config.toml
dataset = "stained colorectal tissue patches (NCT-CRC-HE-100K)"
train_examples = 90422
task = "super_resolution"
scale = 4
blocks_per_level = 2
init = "xavier_uniform"
learning_rate = 0.002
max_precond_dim = 1024
epochs = 26.8
Rows from block 5, named by matrix and row number. Rows with one number belong to one channel. Each number is 500 + 50 x the weight over its row's rms, rounded and kept within 0 to 999. All counts start at 0. Numbers have three digits each. After the name is the row's rms in percent of the matrix's.
# convs0: first 3x3 conv (model.mid.1.convs.0.weight, 288x288x3x3), inputs 12-23, a 3x3 kernel for each
# convs1: second 3x3 conv (model.mid.1.convs.1.weight, 288x288x3x3, transposed), outputs 12-23, a 3x3 kernel for each
convs0.91 085:384498430507489487582571478508513629547503408453458487447509483471536477475508506496524456464458519452526450355388455391444491478483437522513535541482552486475515571569525469476557479406511570492555540463498396478486491537399541540480464436412516445447477510453538546474409435502480441474485540538428519499461536548541519533
convs1.91 090:513524480516594579483451479532585521558459455406509480480448567488507549502583523537539526509548469528446463495526490493431468494473496512508541530591589546464514479574557549476490522456436529463490477511514465446445393516469477490459492470446510545540497485541513617561509509541511499541566574617420483455498517540516508545
convs0.92 057:529497537522533556557587527582545555507548508527572619499477457477485519425532544464576472494541490611404535491506484415466460435365471493492520487462464510488541497538484436487492531473485546491579594536506570466506477423443459438387434423352536413433429418534512553489558492489475459505503452496541509455549553519425428462
convs1.92 053:539573547611510443577493462467471501474459533526544463522482550507466500413428415488481381426410478483428515490487454453458478441486506465478551497520519499531547497495509472507491456467445456491553427473440474456409464561509504539481467550530531490463570488343501442398521477462494507460459523497598520549546507442485504484
convs0.93 059:522538538482551471430531502615367529530521550441462547502394507542485551509573463587503581543560655580598629496500548414539511511503401463529427493437423444482561480373508484575541515458459404584470556514407439573527514367387479392444575481512473561454479502523496501512534437466461513438467488560449354531489542520521469413
convs1.93 058:484474466511499492519568587454523515492532469453541406472488492439517486533531476494448443443539458434451383508452474462556590466488439525418444481529396432460497466442541515550541549554490523570474488472410471483504526546645497520575557570398515485395507515437468533473411531549475555444513486425583508424469416576499601481
convs0.94 068:433453538459445519474474556547464519596467466521493509577493526437568462500431498574610608567420648411555574485468477519489586474498513513415460478518513491451527407473469472510388465493484507540463507410537471483488409493453417591521478450442511510472392460550413468494465513531495518488517578567542572436463497536509554470
convs1.94 061:519393528491425470506517509600489525430527569531466440442534473516528474550480451486533482437499485392522534477481435542471514471602509500551381451388469472474469433506485530510501503458535435569420509551549533529485547528440401555559560322518484431443466567517549500505461494511570503558526478564589440497452480469513521423
convs0.95 133:523545526520563540492448475540551451553471568476476431479486486461532476419482603613523453497528458451511449447478551485468501497507498524526539472549510506438463511512439533475454386605557604471484437575539394455542568502418472483551459482466448495518475462558459523468500433496453489560528554547415466466439534497473432496
convs1.95 131:477512499465585474517419484555507481490375627511529520469521531470472544539473495494499493643438450562447450526501460564414490478570517496537493448538484476431544489487572477593524499503410501511520434525503554426438494388518434534591482548415516559477464431544501427541488442508523439467504482481552491532428493511402459494
convs0.96 076:483514544430548523574565513485523505574435457636600542527505484506574425498507478555441480420438531555498571568475541566476438464456359515395450506540562526499552451510477532490553511454506423569539522514544528545452421506469513450518444412477416482506506467513478419572523474535500520532478533565488533495495516543429446455
convs1.96 082:540523559506505569554539424506497546510583537604587526489576544418483519411427401451534574437593560364561546441541508478529485473539460508556513510507559531453540493554432394532475546472514444469368488559510431518489509528481461537529511637521533503522431460492455369413515496472570450509507509566556510548548507478512467474
convs0.97 097:521462461557520502589514418534441579534576388498424502535446521507433567493468434514521540516536487505423559468539533486465503469517530535509502545497486481534597467636422464391557484539517523463440604489480385460531503512431476406485522532589513538445398473489509514425567469578474542476529466467460501531530524586565588438
convs1.97 084:512458472535524494463564516521500490478495630495526501491445480415478484462552529513603509528502518514445493517519501495499554489489488440521591477504514494430500524451636508459507526485493440478492533430536405521507483459470429504509539462558468478522385424504449536572523452587530508502536592515506509454469497551540511568
convs0.98 122:494488569498489568437496505478459435508493514569480457527507492438463515510477432465524491484556427487501462466530588518496522463447550526498559484509501496511481488654480476499521434484602353377535508518506653567534522570509580520551478496510623577453551447476529468495476517629505493512470513471466432459644437429429540553
convs1.98 111:444504553525514595540510483472505487405445570567606452537521493471558498530550444430515530479517434553535453460508514412480504519459403488537399522499463498508507423590516523422544604467515572414463520507477450513520479502495512562438533501497572556499435587557473476466458531516481458551441488432485427519531558376504498418
convs0.99 117:592492525537497454470465525437474510505497515492534497476450546520437503475554501478488460446539454525511487536450434478555513415472429514441464444503494422479459479375376549569484522483524494454505483464524495495451526496491487467427479534454395558524513608562605539534552487548538505512542502549502511464510459468540477515
convs1.99 136:493514518524531508521487471487485511480545499551478483511527508567527523472483550460468464471494539515469436474538574419509522526497486547507473565505500516510445523422446540447414449426391489516422567497423493477406484496517541554465553443433467498522534500530509537524434475465465490507525559541455533546507525526546535570
convs0.100 099:601565601560514586534604494494480485471492536517467512459528474589509461526497511517540527545526495556448428538548561476473497405454433467476555525495510572470440493439564537490389598586515462415524501539569584551565448420466430540506557503448596496481520497496485478530557370491513445386481422311419455469557543540515586533
convs1.100 096:534428452547471517556508515528498509535471430590484504493495559549512454577504448583593526594559407538482440556479572423492496449529502461515481452509574487475533509512548588497435497604511458500431486496590538511524482482564428393520516492493545497549532460470554497496456484511514504488480497448356390506463523498521547490
convs0.101 112:509423604486449559463510609420477539539525553654503461479472563449478499484457479496515426613487448604537423473547590485526481548566546532577558582518441491500486538526424430562500451543415411502394464535456511511508407553471533544498515476481554573502487544547411485545510425450460429488544449485504515522514567501444536535
convs1.101 111:468471506487515546572524518448515414484504510544514433515479440471461514449518530565505450578514410602600425485544582497527446472452522471471442563488435520498432491477496517478506569503500374463452507466566542591579470487550492498508539573545544475513587512533509480515515459525553476466560483435437471517440493470451472464
convs0.102 098:604505500583403460713571613477562534484500503446535540548523475551489497489534629550550480537496425497559483522482441590503476488523548554533564548554550643577538459492599478493564483518505525460425415431456513540448518434481526610558547578509500497411503497450429482503487448414545477384554461430424532553503549524392496590
convs1.102 111:520502478537559525581511545502504522494478542521497552477476514461482531549547528481527477513460449430381440520542563507516562464484460588592517530505538515492535492461505479500501469488507546454467475496523609545541512544509482504533562566516510516577481464564567576639538535555560471479541474484423536518455474496556565497
convs0.103 084:554504610560535492634630480495539604442482546519569507521470491459479510472495458466482416496463493526439560465540557483510528395395411509500562478459487507500470415463493517493529525549571442528472518517528589594552453521514430543555555499569501571521531579511616545548526542519461499495466471495426533481495486439472472504
convs1.103 098:492488491556473512563564502467430415510525441517493457478490447516482497577539502482525426509477511412439464589558488507488524419476493583541455581492505551486547520491475460493482533534580516496510557504535585539567522401462460499530464493533435540541497505520469499495498526489497459484416487538471430444448507544542576487
convs0.104 108:439486470431492495491468464514547486506553479479517366483521449464529603412456496513479487513523508470574467447454478465500522511404550529460534548374435540509537535499508426468591343581501528354414484427494517520514572401511561507400496462554478481467483515457444425578452513501572499464552494492461535573506515519479531479
convs1.104 100:483507518477525499525503492537459518444598555506505529538439505491569535535485549528428588479432459436589533457490483499467503509497471505534560481503570489495490413461567520541507486484457463476521505529571430497508549453489506546541479485461456474496446492504416369506440460494490502443547592531527504538480560547455426501
convs0.105 105:429491480445429521412417449547586536514584462539538431494491497469536431548505535571497441584491482513500560488465490496481551525474562471476545490499536441512478397590431518548315561447460493484592459467570551488458452597549481479520454478433496548540497415470436481521401474466518449511510543433469499501450521542465397596
convs1.105 096:457567529443460462415515548531537402526528527528442541501562535456506459461428438511500579518551537583555511462513441423574479566461503504531577446532550466549531516590501516526567426414514561510515457508509376494434434509437423503452386375487618518443545514471493440508526532505578456457465391508483531501410566535575542422
convs0.106 080:466483498457439583506510538453474570484430606441475420502556421503564496551562526583560571536493445407465513473495506501482525441618636468505509506409423463422442543550547470619520507543493442456492540500512448573558499441477566521451494524503430438537474447504479462492461456488545440502595451562527430509596615497592583512
convs1.106 080:499543447504502570493465546515532512504525543411500518485497537526478550538478536493510489603467538498527466413433439491499534488483513538498515491506480418470515501488475442488441526490402509551470508581507519539529453499556520456487566531516469384501543480445528560500560455472509470585545499515472474545513507499491588496
convs0.107 068:482520531503486497519484478523459518558508513418456542556490485514480430454498498571532565563577506492466513382371386493386419461453418465448418487477322551430312481482470542495476498486530451497509474498470520483506421471603461570472536505433405533523463552428464535416487528417474491476488502548463553554486569378604481517
convs1.107 064:446465450435466456626513563562413482523398526415489529517493529547548464449599502502546518542471530514427485456550526488474543504478506529424457500520441581501365514450457549501495584505538476424391469425507487506487540593526603545498491431570450542406487557404453566504576539490506544419519536519518583483530470491583517418
convs0.108 098:508492583498544568514564560484445502469517552521585505423520535466491540525529465553524466548497480442456516509563506515504586521543577542526509530612492489506443455533578425495425495583413664582479496508564507540574509555530526407503511549470508491522514468500506482524484498480434478559487590527515457423461547450525477515
convs1.108 095:487530502484427528460522514503464412464495422538476562560518528489508505441474537518499497526521435515526476470512497499532413515495470429412423474498461508533518533512466476499520465503623557475491553514579533485430492469427520538464519474505470574552434528503416398563533508483538435536535403443471474471479499483416461528
convs0.109 099:400434453398487518424339486535538483564544553502484599419509549491511609440498508559549495469550517539491469591505595593508559659633529521578524494517453509521475414415488451504479457640528534485471496548467382405431459485494464536528486482475479476474434473495453471476553504505540508492473470510494499525512526478524478550
convs1.109 107:468549573485555569486447491506548538483552476524535490448477452500468472474484559530446530457504573562495470527548484451531541494508458482500513495502503483480453460461521476508484511486451451433421451403414435461435499572526530449478455411421509499444503497438529531549603528509595535468497528438588598520480521415476391519
convs0.110 128:543487514549476526472468557599437563500492485417554518507507452518412480522558441516468604539512448451518515538512437587493490461523532466525492500523496500505406465568541493470551542439537521558463566432483485514559535547371456498689595476472491466574444440496492577487466518519501503492463525444499385642534492436498635517
convs1.110 116:461452491460502479431548524543610517534452495518583499538449512456575453544505500497525546573454448476517518504493478437430444473508541414442516525540438501490463510527412491523535499453460513498620519430510472483434491519515481490544513422497552403496512513469447637511486532435425470497483544448492480519534407504452487497
convs0.111 083:464474545367434549454487550462433493548519471519477421450476506455521587557567546507565443571547411558468417580512561539559503499543554380467439476575524522560545524546494546617562550583535524514517462516543413438424564501422542529530547519552422505543470490511456541565495572406523423487540417413543569498501505466536609580
convs1.111 087:510462464452451525395475572521511499504433485386464468543533543526520537576535587551513499608499512569466374492441499486488525491425489546460438454496477469496478487479560482474458543523440510505380557478434535607450486468531524456454571494482532534630520543541568547617498479588505499595495481517522518526483498552528527570
convs0.112 114:441496484458514504466475569496456468539450552501655448484474453503434433526532529480456490546535516531553531483518554497447500535533495479472482409545501502493544454419376450504487474513452562426484430512538427496535464511524681469480410530461435427557447536548557472493525406533439524463509480527582443469543555516521485469
convs1.112 110:562427434457420500484481362465448480473584456505498553442531469496510504552547431515450439426487442553579427477498458494530516498469433514502462520464560518521495512487505502511385555450516451520498497489518576465470528552416532428461528500476443529495457430617510515589488500478538514376457401444515506522528479521502536491
convs0.113 131:484476424449505439459415539530502445450532489491491465527535451416564602506520484524459529553522466572548516455466489563507442535459523511512499515406470471478475539435570464501493456498483536415520498543437543504542583493563479446446534528524474412509543529442546536508557493545502543523569508499498443580530587535450559395
convs1.113 126:520585540500428442520507495647509465407581555509446479490471460510518552516410493638524514562325519484569541515511522477465574528538470474516555472537483464519527472490460517501442467504515421502514504455463525529497551387495432635478496463540437470480503610518437420450477485511488528514545505506545465441480586482439478489
convs0.114 139:497495430482450450487551481492419491499410507477419568552497508510480489495468461451500514445527458505514559535451433461481489419507530474512466490516486461506409440483585341549550502530488436464514419606571549504480499561508428440514474536484541481447581433463490527419484491493557538509510508597553447578619538397520482506
convs1.114 134:516550498450534488541523482474513481490552551519548535507507540542447475522439479476533657459497564529524589492538590525507518520569568451536545546551483560500535562531503488474591416486641575525465387474553508535570539541465583506546495536580525583515570581397547468370530497430523474473548557523533576493581501408474477444
convs0.115 076:606504467616561529632587478469562543491547489475511494430508583432503452516445527508439435568531487488564497442519470560581571526597546492574558516520550419435507499471456575483463530413495506518530455445557490510396515534561507453494560465400499527506481484497470459457446454486445417461387490450480522457577429454518472548
convs1.115 077:551471437545484478536536520547535498481474473481463484540485481541496510566566500492486495546513498587514491534510511572485502513485510546513526552526483536482511432508499520496463523505502456510448462442469510480517494521484570581491491548534466467410459552510455531481489553545468551528429533539448505457430506490493546525
convs0.116 093:470537564462589560487434523535436449428505530477495536507502537509557481552584462524507545476495489488462504456481442499408503507534496475461444520542513492417499510476491521537492430476473463512423472485544387421511588453550474455438497482499513480507528520489601611511461488499427551469486485450498454499486543535566518477
convs1.116 093:416466359352448533349466544420342441515470552428503522486494505495495554543516564478463459545466504434461451494576514516482525566533533562489489516548477533479459516424500511524444563529549523507441512484510474407405476579583556449462521465431464516518481528597508633606481471558483510562478540517467484511469449509543490545
convs0.117 089:377462413482559494520500464610485487531487560461515515503442514516514493566502524493555403524479454507464400507414449584443539529544569441539519452516543414481484625444535510514567379497486460529645478475515504336441552491499534478553497480520566480560530562598554589638538507409594504484536617580483454536421498538539486499
convs1.117 090:534528472474501484472503569540478527513482447538493520459511458533519459568524521625494538590503508517518496446527553473460539572521475503531562399560523343458476500564530491496474487475450499560633440522617412428573427531521479455522417467510540516451598604469712561557470427460468502445478548542476500438415496532554553522
convs0.118 097:509478464464514490457542633541579484624534524552517466495482517508460466520479545508486471478434452558647549526523513497560625556570546488495551530508475518539570460551454500551436483468538525480496506477421459492552423471492524558539498397554457472465494506458407492494498553461430483461466427443509551462497547580417478515
convs1.118 102:473482551484500557488529484557502480559451510619571588520535468526540508515498485517502515486540539506528503450498484402452450437444468510529441491533468508540440539472447500499477385444461477525556465465545486512470433446541421428568464498579417525544498484498439517457475516544467473522488539567518541555471492541531451507
convs0.119 097:487431575459522561562603603490512604534526475488592466475428497497466489449513509527543468586502479480573507435507611477572577535589625511538554576520477517503445509502532431585459444621484442533485477492511480486472419513526555495545474553578590510511487575488478420449506460430518485451526507516404498583428530595474440516
convs1.119 089:431396474479484512544494629495472476483424498518486495501459542439497583441477494598482532568499499562517513522505488518518536415537500509511554574492503580561541491546475580460497544537524514422415554488529572610494420496486469521494524544439470469504493560565441443487486538482591469437532479474467512576445489555406499414
convs0.120 063:561475551462533528458585511595510573542496536465449491438599455578434539500516460623488568489620481487454572491486519432620492499489473535456534517570507485583528497404548517518473468563437577599501515362362528371407435474438572446442468499474471499469483488528434521484488506491412465451419500538508417512453687444541478518
convs1.120 065:555540454596450535521541501465539500496449509517479352542490521559505514470478469546450557425530542414522564501414465502470541464472599505506481385422466449447476490498517504527494563481552435469515540573422537473486506503575553529595544595526512507484524453475473500415449491512469570546520560540573535475612393574445586378
convs0.121 081:508490285427572467473510377513587585534413522481471453536542454568501551505480448559496472492464541530486522508538444521512490549481509552549488408488526449481536529554466538529564471362507492565509485551527556465524448500539495572369477536522472493453421470533531513648555497571547467510542542405414442442455498518472498510
convs1.121 077:525531492472527505510503451540499509518584472443410495444470484425513505454556482502515521482471461561495546426458485532524528512488538517512530498452579466495526520564603539481487501473429414511511463537557421445545384500524545457428438535492424451471451451433482520445455545523587519495611492566426403440464519453406555549
convs0.122 059:503523574532525525510531504457498519507578528431487467463475521444527516524495482601488505594513533607608590468557493468435494540494448440442499466479512477518572484568505501538491465543571577499474494589466551486547566410445572561420513513494475485490520513443619512465480418543398379476383463555475575554469567509503483471
convs1.122 057:547552516538579468477482459447449522479487446481507467499551424474464459439434506452515464455535511417533492420489493394499536434543458472505461453528514435585540475542460469520479505468518498509456543532445478509498597521528545488527576522512587519461513467418471428409431481530520522492544529499596548485510547431558516517
convs0.123 081:473498485512579428514553536482386422520492528532587560506529510438440564438401514595589615566554509483385525475478517400486535467527572485459384489532472457528532478625461473519558553440397530470448435523418445420415554497364480525416527635526487442446462368487451428545480513459569612489567519417444482425533448472610503424
convs1.123 074:581515483538458508410513482537395482562623500489494486460587570506450589525519558482509522493496549377548459410457536538524424487489552507489435470476535477512514495454472526488457517461459596527373523504471477411351531573482482567509551435458472527473486495580523539551467527550494467544609510526507432484548566493613479518
convs0.124 091:625563578566532481637607519477501518464519567524458502449491468485416475464504488596556533532503443500547508505512445521515534432551512571500513512427463518542450429431549501440611543525564482565460555527500522613514438537506504568480547540588402490557412458527499418512421492454485473446500416515532445389512504517479520489
convs1.124 101:553511485535489511603538511489502456544503458566492442477475503524482473524515551383451495396447532396460491438560551420485467407464491608505474607531544622557516516480537552461507539531520459513545519539545529589540486457477503464470565534523457503532458515554454470550488484570492528548490586534524490451579450500591483529
convs0.125 094:449519498561561550533470472538459492434526528641522595562513534401537480526541557525510478561554536613515520375437456515549405499517444528472501524525560567459473518506523435461502480514481494469583436415480540503484512573482460579510525449486453476452419399397410561527488473424504521497458489571451464505503588536465534485
convs1.125 090:532525448519550490465436548475485422502460562545493514470515504397474572544497518548572473553465459539488530528512475408491540455412537517528503486481445448445430441499468475512481527538508437482416553434377367468409423502519526484517396432410542491393428491538504549491457487510558517469470479497402525506491499572517484629
convs0.126 098:491438444511544506506549481539536563441461550527423450452470514546447518419522419512461552456398547533434491560538484515524475476520474419505546426568525422470584488566389592400616559400517526443517426542499483406541527492454496499523537537512524552433493500434503526433492514448509450460438482584598537516464443547494475453
convs1.126 093:506549510526444467480505404527544451429458576458487467526552439533500477582454417486465541466514455547490504490526544532469505539486421505494527486517486461493511462494455463470517507372466477549558526516686570517513591507485427550537536458513414444408568449408486564410520537502443509482520518534511488498434544464486488525
convs0.127 068:511522481539439551527499541545623476507464520426577530510530511500433484558492497572599396680548508625533635500583546569502497484521505411523441448408449394487552474476525506495496518530441569498572510572351514564541548475567527409526520472449499475467488485541532411517503435449501527507502452514444512427471401553469451517
convs1.127 065:567525499505560511578507518528433523413537446500475436476495515461510499502456475464529425571489412479485528466490579499566472440417571495498469464566502494510449466529517479474533535418572527518447548456464528522419547541452537538483608383491543489423458509456482554555509538476510436518541446465518484487486601409662435475
convs0.128 106:439563570632482529555590539460473564482563536483534500501519484466468537483459459414484504518570552535589461418494559509461490483540432477501427451440488480512531465505406518444523548553468511587540562543480500481508451543450437508416459464478474486604514407487429474413480459465553425511506490567571562466480498509431413457
convs1.128 107:443484536413473522435398504552513470550469513525554578565520533477476493467455467498481489466451477520409507470512441440527504458487417559531440594516489558517540508419381464523487525463449605546465561418401515534413400501602538462493454515426466482599492439470428454516605450443549466477529463489527606550499538472487429467
convs0.129 093:478472438524466514501439526476524511434606582472532632533513485477497448515520503453477469528561479509501529528482550510529555484416559581611534537516579497506469523582486440522420490423420579518479507439501528547438575541463486455480521518468497591512491559600501526517580476514492403421546531452446475475548464531549509534
convs1.129 096:509517452492468475515545535483488541528502475482550478515519499525479545468451514513443481492552422527579495502536494541526451527528487500521501426514512473503440609579561486488483417450458627504358483534408486499447448457417414508491420489511430497529487537568478484548514464498486440505537525419491471498475474460429503613
convs0.130 132:443527532458487470501402545441499514527462480487528401449437509539521459483438477500522494525461513452518515541564438522376487563403493506474508494477450529497426509582458488586419495392529540393466377540520557550579582440587528425537528633522469496549491500533485462486515472482487521425562538493532500489416534519518570482
convs1.130 126:534504522452410559512511420497457519508647482559442550485539452531502493478521519536483467434524466587542506552573430559564467499478525532432497451432551471493436516516456522485449502475568444486481544512546585513471530487540504542458465533529475477439468525612466521529505486536525534462469415482567423519442461550420611484
convs0.131 123:495484517515462477413512526482488440485518581512517468425477545526564444436459576514459442439434558510511453488495512518538353435356497491449507478460533464500498503488552563545462540488513482460570556478486550455424492549559594484456521582491463467557365450559474516497488474486469512387464535462502419520506548545527458572
convs1.131 118:497423454454451510509559489446534553525596433533450536477551531605563469479512471549524470466465512512525510457509488518491477473460531453474431455430473484548508513451540532542459517552536444459420458461467585454453470558507629426455433531511478496531534519603451490468469456482434530403473472538562544560493526528475563479
convs0.132 069:417482465456506496507469546490510585450489544481517478397466516478502476520453408417618483511493528668449712496621536481504471521474551511516505513460507424505479476442469453541384522592414536459494461591456459452560518524534478504395437513491466569553515511568543543505490517441477519531493523464419539532530503440519538446
convs1.132 058:431503476487543636635541537427516459457575545460497570501466423485406481492458600504411498478490607474494505520547494566514541399539434517527512470467422489487360612533431500475481447573505526484420391490415504521494564429524565536496441501502490511489538516447501516523490530496515520521445529438457471491558484443519429468
convs0.133 076:507429642468496517493581527467509546565525567613532576469504531546492483497469532555484601526541484507472539542567530447414470418369414457475452568517498511512486499400487517473533500492521482520387483485588405466559490526505616460474515472469488413501518520479595487491482488466453511457529500522538426520512456597497568471
convs1.133 073:445433442572394534512560491328525511453499463515489441518473513486512520541437491457490496550556431512580456578488513524477501415445509423549441460461459479483468407515445518465437567461593394463384490499552440513478545545485500509463540481583531427558507470541503425516466442510450411569545566521472387512538564421529486485
convs0.134 091:482460567530490526516515559542511534523542489433451564400449446561405440496456470569515538561481463480528534537470500495480524591452439513481522570572471552484511495552589530491485518497456484382458549480479453526520470497497498461522540512529504531541504562525465554561514509503484534561521522510580391549481535540536535455
convs1.134 093:576486507587520500564515507523433521531519509432446492431501440515504468472561530477489532414494490406466530486454523443536465430535549535520513448497523433484524436481527476580429491494520491561540433523529519542553555487492556508560539466562506468474524541454541612502441483534512459485537474452563438507473539496547558492
convs0.135 093:527532494612536457613576531614545535530480458515520479564491515497554474496511542479510476523473464506511425425468474437452461538518466529503485473548502511495510459453675457487465553540451529499558526485583562570604475369419501547577529566518529443454514487475495506596534540457567556511518521413455415487522422534487469479
convs1.135 091:551556524521455561520470409458465510475535503416495571489530530546526509507594481475519485475517491564348451559454514501480486471456486463539523427561609485434577516534524600470590516537507569508545482512596467473564488431497450418491450532462523570533455589426505599615507498477527445470481510455448541494469471461518543466
convs0.136 097:541557558455539550415451476493417527429437461521439470508500488519468416519539457483523568493441475467401505359391418514503494496504524523476460560588557482479477574552575508550518489457479588698668452408468420395407497450472462422454500440543523542549490477450425446517444494493495480526513533493420461487459466515486572570
convs1.136 107:468444457444494477448486491560563493512478457429379494420450423533517506548539563378477542466515545535472431433443503460462472471429437600504496564523462546536465503477599504490490491474491593560584533529583431477558432454549502470513494451497441441392500484532581619606550544500556541440545513502447534485471522494464508505
convs0.137 119:443435559501468498479527535446576530502490523488465487566555459557442460457522455483500438565504457539459576391589554500508564568401460525504533545547527519526531442524516468595387506490406544416479446415520559567599489543539494498554578484483500440469458555535523506449493483562507517418495612427549561544509534538520409533
convs1.137 117:512540630487541527501478443505539498527578509632395487489474506551614425467580467409487495465488487537528484523534500502534464468439515497484485540451515525545558508576481574399484464502571464487583523573574522573423477485539520504518530497500474448473385604558421442509506490513535463493512460530488477549467539515462494445
convs0.138 085:626493535563577546655559548521508450525511516419467440481453431490539532515469476483477427540557378524526502468437503427540452503548487471405466540515543534572649519476526529532496461508485550553534563541496527529558519536491478538524510599568529448501560465516460424509564463378580426413595481448492549500497457508527537504
convs1.138 086:547499477518439467513483491561551439475553529560454494506464489464498438497505509471518448550462486650529562475492482411472491459433501487529518571509525516542616487451526490476503455488368500497533430474460588553537568435436464567498445484486557505462477552514523502543576462455469489523458488423512483529506540500532577522
convs0.139 107:498562569525511481455453498502499594543561452488517468443455495524488558445490609490478499529478496509532456453522550438503538459596502449497473534486464510462463524553461474645556416598498515469510454452415554456467436433495557462509490484570508448530501484638376509535520484550504509480487545513557464562458495487533548453
convs1.139 106:588448477544538385386419430508512436459494405478518501490487483550523538448564510593452513530539476603426516529461397574504468494458509460514472471521393557498500515485472408457556481487480498565565509580576496472437441511444499453528463520542485476619447524551549539546505470529449477597442446532422492397481452481473537480
convs0.140 112:493459452482488489420512565471516524436487619389561473529400579474475430462504478522491486509472535511517507527423532536558447412489495453469504430468463531566429494566455535540420497632457510472446525512498506549469561411475496482595498514554507517574514457511495552392512570409491559451482525434559513572518559531528618458
convs1.140 106:484471495535488533487544487539496527426559543485564482488470517469561537499515511571481450470461482464514497516458564524515525500508503542467480518466488457474538546414456426569429479507496481494424497495467565457551551546475495555457529514535458487467496452509442485512442529485435524488535503417619416572581400605443646448
convs0.141 054:468468462441462431468480470532470491520531535554474462504513514514578548598465480583592639554573466581583569453438577464554563530540466506384483586453426447453513505504556471539517451621516515455456471548441410481457507419363520451425550478431419455535463538589530465504531512506455515453439457467460560514479509449569498463
convs1.141 056:560575525558545512576545532507506460493494449469449491551514477442531560461459518508453439470535533377489566470519539594559513520611583528437433428481527377466499480564441436517497451569570506521556517476476456469410524556590514550540584570569586468405523493494455499507464522505531552578566525524488538471551500480524551485
convs0.142 087:512545467542534516532483485565504501507561550474447510509478527445479529506494555489488536552523496514519480591515573509493439504508449522484492511444509547527504528526654503446482588498591500448562501474534584588546472518421435490545460494432491503561550575600553552540533456448523364534508417444490541495549482440443521484
convs1.142 089:442504566605537471485454470458450495515397454484472444487503521517412513441409512438496450523545518397491463489425481424456550480537512460564501532521474480477442540532527566508511465421520550615501562610495538583566449408551395568540561474500532501582495500503492453544522507540525516447571509517479529513522460526558408540
convs0.143 098:467483462516514421462473458526538594513454440481445421427429464493535452514556518476508494469473501414520528567537557458458527389518386485486511494508530484547549490512518473451473521574443493620594571502441552457594467431489496583552547487455521511423471526465494454516591517522570505489522513490513499498485453474513515487
convs1.143 086:538535440538549539482466564450557551483416500507570450488464480408448551470543585513472523518557502492481487456454516511551507575519527514478467507564470509496482579531489542508596474547524457450440397396427509538491381503469403362568516531546557494558488474403526529444547558502492393460436523468443499473482406450476477532
convs0.144 114:485530501486497532559507465471522529548508522456570425579467485434489534529499514543525537492536429485430586505460463499539388467515393481512556523495485489527541453502500455580400513652330494509460519571465476473442521505520537442427390621503510444501532472528482491522505448550499467518513418524468526438562478550428552496
convs1.144 111:434469521554522529571587444549583539507576470463440545514530514462529475452461541565446566598524519465536456517537539481563434541556593512463442528510484482499466556476640501383470486490519497453399555428321503505457531441448578524470532535568456505508400610503520491493539521524562486536532527548458525488517536442565436520
convs0.145 145:463531488596508483499467503518548478515593543463416394531453464450579528405470562513443524527558411451473470550477596464523464531474503508479544493521522546512547486620535503536449467479518546451483507501501404411527547568498539462448508476549473573411456440563485512496506498464521500581534458492552475416376453554525391538
convs1.145 139:474512543502506463510470503556486534454417648468585570513521523464477471506532498501515503587375482486403565580502504500453522487568564491483530520524524534462559474505537492564458486451479538527584539425504538403495518521502528517529540575449495482425481437630522436574439450473445496423509447506601472514445432574512479517
convs0.146 104:510485527462482555439539528471458479490539439476412527539559449551506486482484477445530461403523461519510478542598505570493461560510528480476494489535511473482476437529507469625435521497503387452411530458429479352393511573473506460503423462496444492517441495552414475473588451506557459462550508520588526546567455472540523547
convs1.146 100:494488521457527521480554447440515492536477467476516588497579452496468486538507441517471440406522532545450532473512521553554419597513527501411432468395518468485513448469450488439445568461533496500483516472578486518520522474567497511464554490508494568521543512524507502423425557428473553440511438401398528461473484484536557444
convs0.147 104:425461463494531482462463453503529474479512559511460490409575620414446556481500633552417517533540471543476455593472538587528550631494537457493486445540550458545498454536547510512505541451463572520459587511551451449422578592615478475525451479529438538561380486510525530492492533479436502440432534479409503535477524475514486518
convs1.147 119:503531494476422487432539486470479509425507517535481538452500485463555534442487476530519471540464444566561466598617531574569473590470478434488520425416527482479532423468486490458497440511519458473484443463418407448465553566512497540438401369477509456421519574588543499592444521551556499519441514512547505505463513529427380459
convs0.148 064:398431580494472574579471607504547439543455453494504581333499497470452497506500474517579560567552588674420591560521504474496518465500530529469470501444451511419359469518458576536449503465448571483406487512428508503494422513514493497498420459477447480505468450440440512497515465457465520590472492513510498452431453567503457534
convs1.148 060:464473467503493511551617583515414470437486461491468522489453542452528474497575572462526488444459530473462451474530531498551508474466427545544451508561370513504438477459494482515477526454552487512431479513428487474480558496528524514492440452549462544497461531497529501510574496549493492557552388596539460491501520504510474589
convs0.149 102:525509586467496519514534512491515476497507481547467549496521544484469549562528513502495538431429568495530510440582444525448541569567517534480431558552431499552524550533422534527535472455566582518433574554513471507490419520454435487504570512537500430493388473467416443505574501407504504474486522457493509571488517618428542547
convs1.149 096:451452464518458502416466516451526466527491542466529496556471516547514485448488515504528462497514480606546551492523437582510545593537501484523513530577499452483441420489466517521460488430449458580470409472517425399523477498499455513518436421510469511521506459512506453476449495424525520487575602459470486564428490576420464600
convs0.150 102:463557547484492484460513570417576483508508485518494516510522451518456486505478518489449460495482525531479462497505487529500482479447543474535518538488485454443447450511410522437536574463525429454547587589553444497517533463502475450480517695533486561490404485530466421480492462547560590490598538483528489530506461467478480504
convs1.150 093:481473476527453559553559491472452488475540581488547487439569550488517465502449456519444449546511421543544536522534528527576491492502538475456439503469453522520487484522547459506452537530568508456490570503552569502580583454533586520494445569511484495528511457499534480468482461454435509487438551529533422508537489506509543484
convs0.151 060:459512541495450504532440500485583424500547523547478597491491525495580437495491531639503483473616555600649521547549456460470461470551485447509543483490486488574533492599431494474500524407550525487542431552531533499443436535479625486430532524518477526528458546467454487531514466454444513516447463574485495439573475533486498502
convs1.151 060:555494510480548488435527545468430475441529545506415525510533464463453519557494523472563573521474552456381437432489455510469469533461505512480484495423455440472418486482464550496506611554520445470496536430537388520456510558532524547441614528551546504342416464451465446490548503517516495476447530548506495425458539351568457651